{
  "dataset": "retinal OCT scans (Kermany 2017)",
  "arch": "dit",
  "logit_normal_time": false,
  "mlp_ratio": 3,
  "fused_qkv": false,
  "qk_norm": false,
  "lr": 0.0096,
  "momentum": 0.9,
  "grad_clip": 3.0,
  "lr_schedule": "wsd"
}
Rows from block 4 of a small class-conditioned image flow-matching model, named by matrix and row number. Rows with one number belong to one neuron. Each number is 128 + 24 x the weight over its row's rms, rounded and kept within 0 to 255. All counts start at 0. Numbers have three digits each. After the name is the row's rms in percent of the matrix's.
After each neuron's rows are labels from the 100 images, of 14848 (inputs lightly noised), where the neuron reaches its highest value: "strongest on" is what is common among them. Only what is clearly more common there than usual is listed. The data: retinal OCT scans (Kermany 2017). In brackets: how many of the 100.
# fc1: MLP up (model.blocks.4.mlp.fc1.weight, 1152x384), inputs 128-255
# fc2: MLP down (model.blocks.4.mlp.fc2.weight, 384x1152, transposed), outputs 128-255

fc1.465 091:115076130126136116149132111107117158148105122106103124129146131116138115128100139136133113121123106154169150117056151122120111092119116138131143127132110133129107179152123175142161102169109142164106152115111125147102144135124112162149132104134129148110129153085146109085146203092138115110151146087129106119106135173143145128180170134154142128111151167147080101136129106130120183118140
fc2.465 089:090124085147104127123152184149092150120131109112100132160152105139133119141107150170123134108076133180116116107138129172112131153122129099115159112091122116114071140123156150146116128158097156127152093095172110096094104151117155164152113128176070132135126151110122137106111124096099116132119134170161082097084113103077128158176128129126118127118159093153088129125117122162108149151129
strongest on: finding: choroidal neovascularization (62)

fc1.182 101:122153118141118133125073102151130148150102159099141154113121141109170180186104145128154116134134164146147107138146166104125129141115111148115066160144120137149175134162144164118143105134164145126151116181099120109139117119106121143093113144146145113132151174146142130131135122151141161109127177139123100122078137122105126103102134089132103097146148136076132135157157170118148120114163
fc2.182 105:143078129123068126141155157160112170132120112139067119141146109085172130140111153117072105116137092149119109157139106142122120112165126111127115107143121116150098162158107161132177160138119119147118118136185092124113110133113157086144171108129118132114152131159113100166126142148103135171143133158120144083151109161115085130157156139157141123118125141149141113098137114125141144126132
strongest on: finding: normal (85)

fc1.39 095:149141148121082135152136112078128089182131084145108121073121131082166133138129162131098141111095166139153136113098145105144091149141139129128103138082149109111092115121155131123115136103127092143158117130136124115112151153094076145155123143147125134100145147119163128140199153135095117151124162172117098122157152131108118107094084094159136133124142109081131132158114157118137157153128
fc2.39 095:146116098114117145108122121128137143094105158136092165071119146127140148146115107123120113134091050123164125116179051149136169110094089156109152121160154139120140106141110143168114102114118129142148100158104140115137090143125134146135125141145135116145086117119163114146095147091122060079145122104156142147115152122163134129141153129098176147131144132115156130131106136112120082109114
strongest on: finding: choroidal neovascularization (85)

fc1.58 114:110126198148115135205115124122145102167121124106134114132136161133117138152106099112124123120141132090142137141125100116087121132098112116154103128137147140118134131162139121136123179118155127138089124159143132166149101098135135116125139167158163097160132106134120203147131143098098117111144134101156129142160083129142114109100123149131160153092164121145148063139170115173133089121132
fc2.58 113:123142041134119125047122135128127107145122128123111117140138078106129073122115138129122134132124121152199124140127169116134130128150127125161176156141127130147099121138131120119147137117125116132144131171134127136130155154157120154107133204100083143091132108123143085083151144103137122119131129133112127132144131109141150129118133103133125093147118135204154030136142104087123101101161
strongest on: finding: choroidal neovascularization (76)

fc1.94 083:103111136121139140095095142144138096105128122112132136134162139131127166140129143118125128163168156102128116137104121135137112127123121133147121099144117155139128083145126138154137131107168136142113133116164130112131103137163075128130097136155077067165147137165133120140131106180143097162125116070129105147132141140138135113143135097121113083163096092101161128131105134137106150102098
fc2.94 087:123159132120132139168074071139119151107125102089183105137139163133074104148143185105122054104149071185111137128123091119149153116147159102124170195123143107128115129100122147133137103128116162148133106132138091176156169144114143166111110145140147159146133160111114117117114170159095140123154150151106138165171161147138116133123098123140128127166098140148094157123115117108125129159131
strongest on: finding: normal (86)

fc1.52 106:149117175138136110125127119103168127078121119128129130129086161107112116135140170132166155127134131153152117120119129109149155095113119127119100154123182109096105150079128140135155111147143167170124143187141193129141162133139067112101153111140136068159172140129124079170142142134121147132133126130130112115113099119157125158101116129113146144107113123129080158108144177128122102115145
fc2.52 103:138156199139142131118106153129130119183135087129127129116122190143153069151142140118117152138108123158124134109139128149122137087138121153134095180145097151148117123127112108120146109136120151156111117099116151116136125132131180134114120161143135128168174123115104098141110122140109150128068140111148142118112141150152171126110119146138123078186129107160158130159133158134112087151094
strongest on: finding: choroidal neovascularization (66)

fc1.352 112:131131102102137141136123169136127134170153146100147119072120120107151133126141160070155115112153101131166155143096121100117115119146189118106148122136116114096129141132159092142132109141149158099129147136119126108093158099158120151136148133139111159145119161102137146145133158108127098171143114137127132140163142120146150115204122174109075147116124129133115153168124136126120142142124
fc2.352 109:135123095104196122148151111145104157131152129147137136087151135143126161104155118089144128091171146137137121113139106115159141169073129125120056136162112118100137151155161134151122144060117136124136110136113135121141092163157126136137133147122130129140131189101104175127141165066159145096100168108153151132137123101135116118160132119105080166129144093091108136127131195152145126113159
strongest on: finding: choroidal neovascularization (84)

fc1.141 093:118163148139128107119111136093119153157123111125130128126145153120130107141097122140140134130145109159129131173103076143122108121096121153081120132092109131099101138104138131110104150095122125145142130130098144157143103085141119156089141121126108144131152140114119111083115140111144092108101169142101123082081131142127133159099163140143112110143129107172149148161138115083150145102074
fc2.141 087:122151166098145132174116100158121167153114112121101163151155119137138125121144103119102144176148133140155128106149142128128129150151154100113109131093095099142120135123127136120144121161153165156150205092178154094141140124152099135095156106103133128159104157104130134183104169108158139117187089113146099132087100105106144178148095143073126127195151133131128162087112095115175104119145
strongest on: finding: choroidal neovascularization (62); finding: diabetic macular edema (33)

fc1.137 103:126100160134155118092170125137135154103164134110114155154136152130111113141082117108160167163109108156121138116141101126067106144115117118106104160140133135153095155139129109141103107153134127105135115132164113104141129067113134123140108107135142127152105103131125120133101090110139149117103159143146169108109147138122150139139137140093121135128104121102103085166122144145160123130119
fc2.137 104:144075140132207128128146114138117166177145162117135114149124114126122154124139130132149131099096157131158126186104074108171147119123111152130118137096184151134149169138098142083129114131082117099133132117079137124138108164084115117118099114111115136108118095164086125122124122169083131141121153109115107119107173149129122122128113131090123151116126132144138139134129077091131093116111
strongest on: finding: normal (97)

fc1.623 125:133147082098122136167129134123126118083108128117127134121096209112082161114091093129117124137140117133061126127141135106113122148115138125112132146119145098153106133126153153116138164141111100070183128085137137140162136121138190114141132077114081129174147124149116085077118094086117096152103136119145131124155108144144118128107142158134110090167120137142089123134150121107136140164105
fc2.623 132:134130210108111128057104136141127137114124140117125131129097005137195079124125132119120125117134116144152155129128128130131147080145127124055121123124128119112119129107114123126123095142084115099059130096128142164154111116116194124152141065132186131079105127154110158220128131111095110129142120125109121126126141109128132144127142112107132114141103137093069180145151123093102117133113
strongest on: finding: choroidal neovascularization (76)