{"model": "class-conditioned image flow-matching model", "dataset": "retinal OCT scans (Kermany 2017)", "train_examples": 98430, "image_size": 48, "horizontal_flip": true, "conditioning": "class", "arch": "dit", "objective": "flow_matching", "cond_dim": 128, "targets": ["finding"], "num_classes": 4, "cond_dropout": 0.2, "logit_normal_time": false, "norm": "rmsnorm", "hidden_act": "silu", "mlp_ratio": 3, "head_dim": 32, "fused_qkv": false, "qk_norm": false, "inner_norm": false, "patch_size": [8, 8], "layers": 8, "width": 384, "positions": "learned", "optimizer": "muon", "muon_scale": "spectral", "learning_rate": 0.0096, "momentum": 0.9, "nesterov": true, "orthogonalizer": "newton_schulz_5", "adamw_lr_other_params": 0.0017, "max_grad_norm": 3.0, "max_steps": 14000, "batch_size": 256, "epochs": 36.4, "lr_schedule": "wsd", "decay_fraction": 0.4, "final_lr_fraction": 0.05, "warmup_steps": 280, "weight_decay": 0.0, "adamw_weight_decay_other_params": 0.05}
Rows from block 5 of a small class-conditioned image flow-matching model, named by matrix and row number. Rows with one number belong to one neuron. Each number is 50 + 10 x the weight over its row's rms, rounded and kept within 0 to 99. All counts start at 0. After the name is the row's rms in percent of the matrix's.
After each neuron's rows are labels from the 100 images, of 14848 (inputs lightly noised), where the neuron reaches its highest value: "top examples" is what is common among them. Only what is clearly more common there than usual is listed. The data: retinal OCT scans (Kermany 2017). In brackets: how many of the 100.
# fc1: MLP up (model.blocks.5.mlp.fc1.weight, 1152x384), inputs 245-279
# fc2: MLP down (model.blocks.5.mlp.fc2.weight, 384x1152, transposed), outputs 245-279

fc1.698 128:66 62 74 50 43 55 50 55 58 55 50 32 28 42 37 44 49 41 45 34 62 57 41 64 52 39 58 63 52 53 40 41 59 40 51
fc2.698 118:55 36 31 25 51 70 10 57 55 60 54 52 53 47 53 53 47 64 55 46 54 54 57 57 52 52 51 64 53 61 40 34 37 35 45
top examples: finding: choroidal neovascularization (62); finding: diabetic macular edema (32)

fc1.520 085:60 35 44 52 52 30 43 46 54 44 39 49 56 56 41 23 51 40 56 45 55 52 60 56 41 50 37 58 39 47 73 71 51 55 41
fc2.520 092:49 58 54 56 42 31 37 63 45 48 63 51 55 23 36 39 45 48 43 47 50 57 52 74 43 42 42 48 55 58 52 46 55 38 54
top examples: finding: choroidal neovascularization (81)

fc1.316 120:42 18 70 42 46 50 52 49 45 46 75 74 44 48 43 55 54 48 44 40 60 68 52 38 56 50 48 53 48 52 49 40 67 65 57
fc2.316 134:39 22 60 57 53 81 61 56 45 58 54 42 49 49 42 59 56 48 49 90 47 51 42 61 56 53 47 17 47 51 51 45 57 40 43
top examples: finding: choroidal neovascularization (62)

fc1.297 100:27 48 28 45 47 54 25 55 59 50 51 51 30 79 72 33 43 60 59 38 58 31 72 56 46 59 57 30 57 47 49 33 45 46 51
fc2.297 082:52 47 54 50 53 41 41 55 51 26 68 46 61 53 62 44 46 63 49 49 49 51 41 32 69 52 58 40 42 45 54 65 59 46 53
top examples: finding: choroidal neovascularization (75)

fc1.403 095:60 72 70 50 56 40 60 54 47 51 39 53 64 69 51 55 59 38 54 59 70 47 37 34 66 54 58 45 55 43 54 57 38 42 61
fc2.403 093:70 79 69 52 58 58 60 53 68 40 55 48 63 48 47 49 61 46 56 46 53 44 59 56 65 49 48 61 62 46 46 61 62 55 40
top examples: finding: choroidal neovascularization (66)

fc1.300 124:51 50 57 48 58 36 53 50 47 62 37 46 52 59 60 49 39 43 54 40 37 50 50 54 60 45 50 55 70 58 48 59 54 40 51
fc2.300 130:38 55 48 58 50 49 44 49 67 69 55 35 39 50 53 59 55 46 49 43 47 54 50 75 67 55 56 45 48 66 53 69 47 49 42
top examples: finding: diabetic macular edema (41)

fc1.571 091:52 53 51 55 40 43 48 43 43 44 47 76 61 45 56 56 51 44 56 55 35 35 55 46 45 63 56 58 42 54 54 51 45 51 45
fc2.571 094:51 60 58 43 35 41 46 39 58 43 60 22 66 57 52 55 48 51 48 55 52 48 48 51 58 52 36 36 47 46 56 71 62 50 69
top examples: finding: diabetic macular edema (39)

fc1.205 112:62 33 44 63 51 31 55 53 58 53 44 45 39 66 43 43 46 38 40 55 54 29 61 38 34 57 61 38 55 44 46 49 37 51 47
fc2.205 104:49 42 45 50 43 56 49 54 63 34 44 53 42 44 51 64 58 58 72 51 54 63 55 47 45 52 51 54 53 42 44 54 44 62 58
top examples: finding: diabetic macular edema (36)

fc1.578 086:45 52 28 52 76 53 54 53 40 64 59 51 55 59 50 57 56 31 41 47 44 69 46 29 36 64 32 49 58 39 64 61 66 51 40
fc2.578 090:46 50 61 42 57 49 49 35 29 56 56 62 59 51 45 63 54 47 53 52 48 42 55 42 41 54 68 36 44 44 55 37 50 49 45
top examples: finding: diabetic macular edema (33)

fc1.83 115:53 17 72 55 56 50 68 50 52 50 21 51 38 49 37 42 53 48 51 67 54 49 37 46 43 51 48 61 52 45 52 42 56 50 50
fc2.83 112:79 19 83 41 40 69 62 64 64 48 39 49 46 48 29 48 40 49 47 54 45 47 56 46 42 48 63 36 54 51 51 70 35 57 41
top examples: finding: choroidal neovascularization (72)

fc1.667 094:46 53 52 55 45 42 50 54 57 70 44 54 69 46 61 51 48 56 63 46 63 57 72 39 49 37 64 33 45 71 39 54 47 46 67
fc2.667 095:49 48 57 54 35 62 59 56 48 32 56 50 40 51 47 46 71 63 43 52 69 38 38 59 28 52 48 42 44 43 61 53 40 38 51
top examples: finding: choroidal neovascularization (67)

fc1.150 104:54 60 39 52 48 48 52 49 35 37 40 48 33 18 51 55 48 52 73 54 60 51 52 51 38 46 49 60 57 38 43 74 43 43 34
fc2.150 099:51 58 46 54 59 55 43 69 41 54 52 46 65 48 50 58 49 54 46 45 59 60 43 38 42 42 54 44 31 54 38 38 47 60 56
top examples: finding: diabetic macular edema (33)

fc1.236 081:44 68 64 55 55 33 42 50 22 64 51 57 54 60 46 48 58 61 53 56 64 37 63 68 41 51 55 44 50 54 50 43 47 51 56
fc2.236 089:47 79 54 47 46 46 51 44 24 46 51 64 36 37 54 40 48 67 52 63 48 45 39 61 45 49 43 48 72 63 43 39 48 56 52
top examples: finding: normal (90)