config.toml
model = "class-conditioned image flow-matching model"
dataset = "retinal OCT scans (Kermany 2017)"
image_size = 48
qk_norm = false
layers = 8
positions = "learned"
muon_scale = "spectral"
learning_rate = 0.0096
orthogonalizer = "newton_schulz_5"
max_grad_norm = 3.0
batch_size = 256
epochs = 36.4
decay_fraction = 0.4
final_lr_fraction = 0.05
Rows from block 4 of a small class-conditioned image flow-matching model, named by matrix and row number. Rows with one number belong to one neuron. Each number is 128 + 32 x the weight over its row's rms, rounded and kept within 0 to 255. All counts start at 0.
After each neuron's rows are labels from the 100 images, of 14848 (inputs lightly noised), where the neuron reaches its highest value: "patch colour" is the nearest of a few named colours to the mean colour under the peak; "strongest on" is what is common among them. Only what is clearly more common there than usual is listed. The data: retinal OCT scans (Kermany 2017). In brackets: how many of the 100.
# fc1: MLP up (model.blocks.4.mlp.fc1.weight, 1152x384), inputs 0-127
# fc2: MLP down (model.blocks.4.mlp.fc2.weight, 384x1152, transposed), outputs 0-127

fc1.591 [105 149 120 103 119  88  78 182  53 110 118 185 133 164  93 114 105 140 125 148 146  91 204 172 108 131 142 161 110 170 101  93 123 112  99 123  93 102 120 163 133  81  84 110 107 142 113  90 132 194  86 132 114 102 146 158 143 139  62 119  75  42 164  76  76 184 127  73 110 133 160  87 104  91  96 137 112 128 161 103 131 119 144 201 138 158 108 137 165 103 116 128  88 162 166 133  99 151 106 139  63 175 122 118 144 100 146 147 165 168  73 164  84 112  93 179 163 139 134 110 112 158 107 144 132  97 171 186]
fc2.591 [165 107  90  89 157 140 108 165 180 134 131 150 172 146 115  62 161  99 118 154 189 109  83  98 116 116 155 127  78 119  66 113 105 175 152 146 135 149  85 156 123 156 143 163  89 134 136 130 160  75 106 146 115  75 113  97 109 168 134 140 201  69 165 144 102 107 111 133 151 100 165  99 119 148 116 105 115 153  97  44  86 161 170 138 137 160 153 106 156 101  95 108 122 180 179 149 112  69 117 139 191 113 118 112 187 152 164 123  68 136 131 101  88 191 126 175 107 146  97 152 106 113 120 161 118 163 117 140]
patch colour: white (40)
strongest on: finding: diabetic macular edema (50)

fc1.407 [120  87 163 114 130 117 116  46 149 150 152  89 106 198  86 147 109 145 166 140 112  69 144 134  92  70 192  43 149 154 141  98 110 172 115 159  82 129 181 174 141  96 143 142 204 174 144  57  94 139 123 131 127 130 123 110 110 103 135 118 118 125  98 127 159 126 113  72 158 150  94 127 109 104 112 118 105 125  82 155 149 107  85  97  90 156 138 131 126  72 130 111  61  73 121 111  83 100 111 152  69  89 160  88  92 144 159 133  87  66 124 111  87 183  94 126 114 130 138 168 110  97 138 128 134 181 116  80]
fc2.407 [141 141 164 164 108 125 153 129 127 107 126 142  87 162 107  85 130 112 164 135 128 111 172  72 153 148 150 179 207 128 128 128 127 166 175 156 125  46  87 138 117 175 142 146 103 115 109 178  70 172  78 126 133 132 106 105  62 158 139 107 110  88 132 177  60 119 143 114 132 137 123 148 147 115 159 104 105 116 131 110 197 122 140  88 119 164  64 192 151 108 139 130  62  88 132 177  98 127 127 120 139 142 186 189 130 148 101 127  90  42 137 104 107  80 167 117 128 114 160  98 137 118 175 143 123 102 128  76]
patch colour: grey (84)
strongest on: finding: diabetic macular edema (38)

fc1.470 [125 165 123  82 110 109  93 110 120 142 102 152  34 134 144 154 120 155 111  97  83 132 117 167 136 146 130 119 138 117 121  67 125 115 129  78  90 150 149  97 153 155 188  70 151  86 177 150 100 150  96 116 147 169 113  90 175 151 172 182 103 181 176 156  59 135 148 145 200 150 126 136  79  79 172 135  95 173  65 106 153 104 118 139  98 130  95  75 117 157 114 160 112 187  87 106 141 131  55 148  65  72 112  99 115 164 184 195 111 132 155 144 136 138 200 140  97 146 140 111  91 125 148 137 158 179 118 114]
fc2.470 [ 98 133 117 111 151 104 156  64 171 188 147 156 107 129 135 123 170 118 128  97 120 124 131  89 145 144 112  93 106 146 167 158 127 110  80 153  87 118 111 102 202 150 100 145 121 166 198 151  99 132  93 110 162  80 114 131 169  86  99  65  86 209 116 143  56  90 125 117  79  70 122 144  83  88  82  98 132  81 128 114 123  93 153 160 161 114 166 165 118  77 135 108 123 170  92 128 139 195 152 149 165 158 136 123 154 104 130 129  98 161 194 108 180 147 154  98 108 140  91 115 108 145  54 151 102  98 160 134]
patch colour: white (100)
strongest on: finding: choroidal neovascularization (73)

fc1.72 [183 133 128  96 103 129 131  64 169 132 138 151 134 122  72 150 156 142 152 184 165 134  38  87  70 105 146  83  93 133 129 137 116 167 188 145  48 165 124 105 116 113 131 174 108  95  98 130 126 119 119  51 140 125 141 121 127  82 102 171 132 119 121 113 102  74  77  91 124 124 207 108 158 169 143 102 144 160 145  47 183 141 101 138  92 135 144 147 120 127 148 160 172 118 116 153 142 132 148 121 151 178 154 107  78 124 163 149 117  70 120 128 116 121 148 174 100 177 122 170  87 120 120 130 125  94 123 168]
fc2.72 [135  90  66 167 138 157 136  91 124  97 113 135  88 111  94 150 160 120 157 184  85 177 181  58 190 160 185 127  94 109  84 145 172 149 113 140  90  87  58 107 114  88 134 181 116 108 140 129  77 133  93 167 155 177 129 127 138 110  83 178 156 133  96  88 133 177 126 132 131 169 193 112 169 109 167 154 124 171  81 131 185 146 137 186  90 133 136  89 126 126 137 177 137  98 145 128 176 118 168 125 123  75  96 143 150 112  69  94 171 123 105 105 146 135 135 145 133 109 158 117 147 111 109 142 150 147 118 134]
patch colour: grey (87)
strongest on: finding: diabetic macular edema (32)

fc1.656 [139 123 157 169 113 154 163 139 109  74 125 115 122 114  70 155 160 148 141 164 131 147 120 115  81 161 170  50 105 102 117 124 167 118  67 128 187 143 166 149 174 128 129 165  98 171  75 155  70 184 115 177 139 146 125 144 124  74 163 147 149 121 114 121 113 135 111 106 110 150 115 172 115 150 102 126 163 112 148 136 115 108 122 124 122 142 173 146 181  85 121  95 162  78 127 172 113  80 186 107 142 193 152  71 156 164 142 179 158  91 102 122 115 155 108 136 116  88 131 148 124 122 116 101 126  67  71 114]
fc2.656 [146 136 126 159 152  81 153 101 140 130 128 119 148 145  73  80 159 109 172 148 132 184 118 122 113 105 103 168 132 117 116 171 127 145 110  87 130 126 127  87 151 142 182 166 145 160 186 192  63 108  94 143 165 105  70  96 131 127 125 113 160 141 118 168 128  97 156 170 125 116  94 132  86 171 175  85 119 112 185 134 153  90 112  97 117 159  59 127 115 146 194 139 124  63 102 143 142 157  86 171  96  75 109  89 218 175 128 157 138 151 143 127 148 110 153  91 160 108 171 138 126 101 124  72 174 169  97 134]
patch colour: grey (75)
strongest on: finding: choroidal neovascularization (60); finding: diabetic macular edema (38)

fc1.698 [ 92 138 102 147 137 200 108  98 104 189 171 128 149 138 100 131 141  71 143 141 134 128  96  76 137 147 169 111 179 188 104 161 134 143 109 121 100 165 103 137 188 121 125 185 138 147  74 146 147 145 116 130 140 151 116 124 132 112 101 125  75  98 189 166 188 103 200 138 156 117 136 131 177  94 156 125 122 143  69 146 141 152  84 133 126 152 177  73 120 140 145  86  85  95 112 108 143 163  79 112 120 111 138 120 145 116  99 153 143 116 151 132  86 130 153 102 123 163 113 113 155  94 196  92 103 125 123 145]
fc2.698 [115 143 104 114  92 103 140  97 186  86 120 117 131 117 102 126 162 163 109 172  92  87 105 104  96  86 107 170 159 126 116 116 104 101 102 150 123  74 106  74 124 139 161  99 166 112  68 148  92  79 112 121  60 108 120 149 180 124 126 115  67 110 143  93 213 124 173 128 132 149 172 114 103 102 118  90 197 173 154 119 107  80 127 124 131  97  79 121 199 135 145 163 141 136 118 108  75 155 141 143 139 171 167 134 117 109 107 154 131 114 162  95 126 134 175 156 109 154 208 131 159 102 135 106 126 116 144 102]
patch colour: grey (82)
strongest on: finding: diabetic macular edema (41)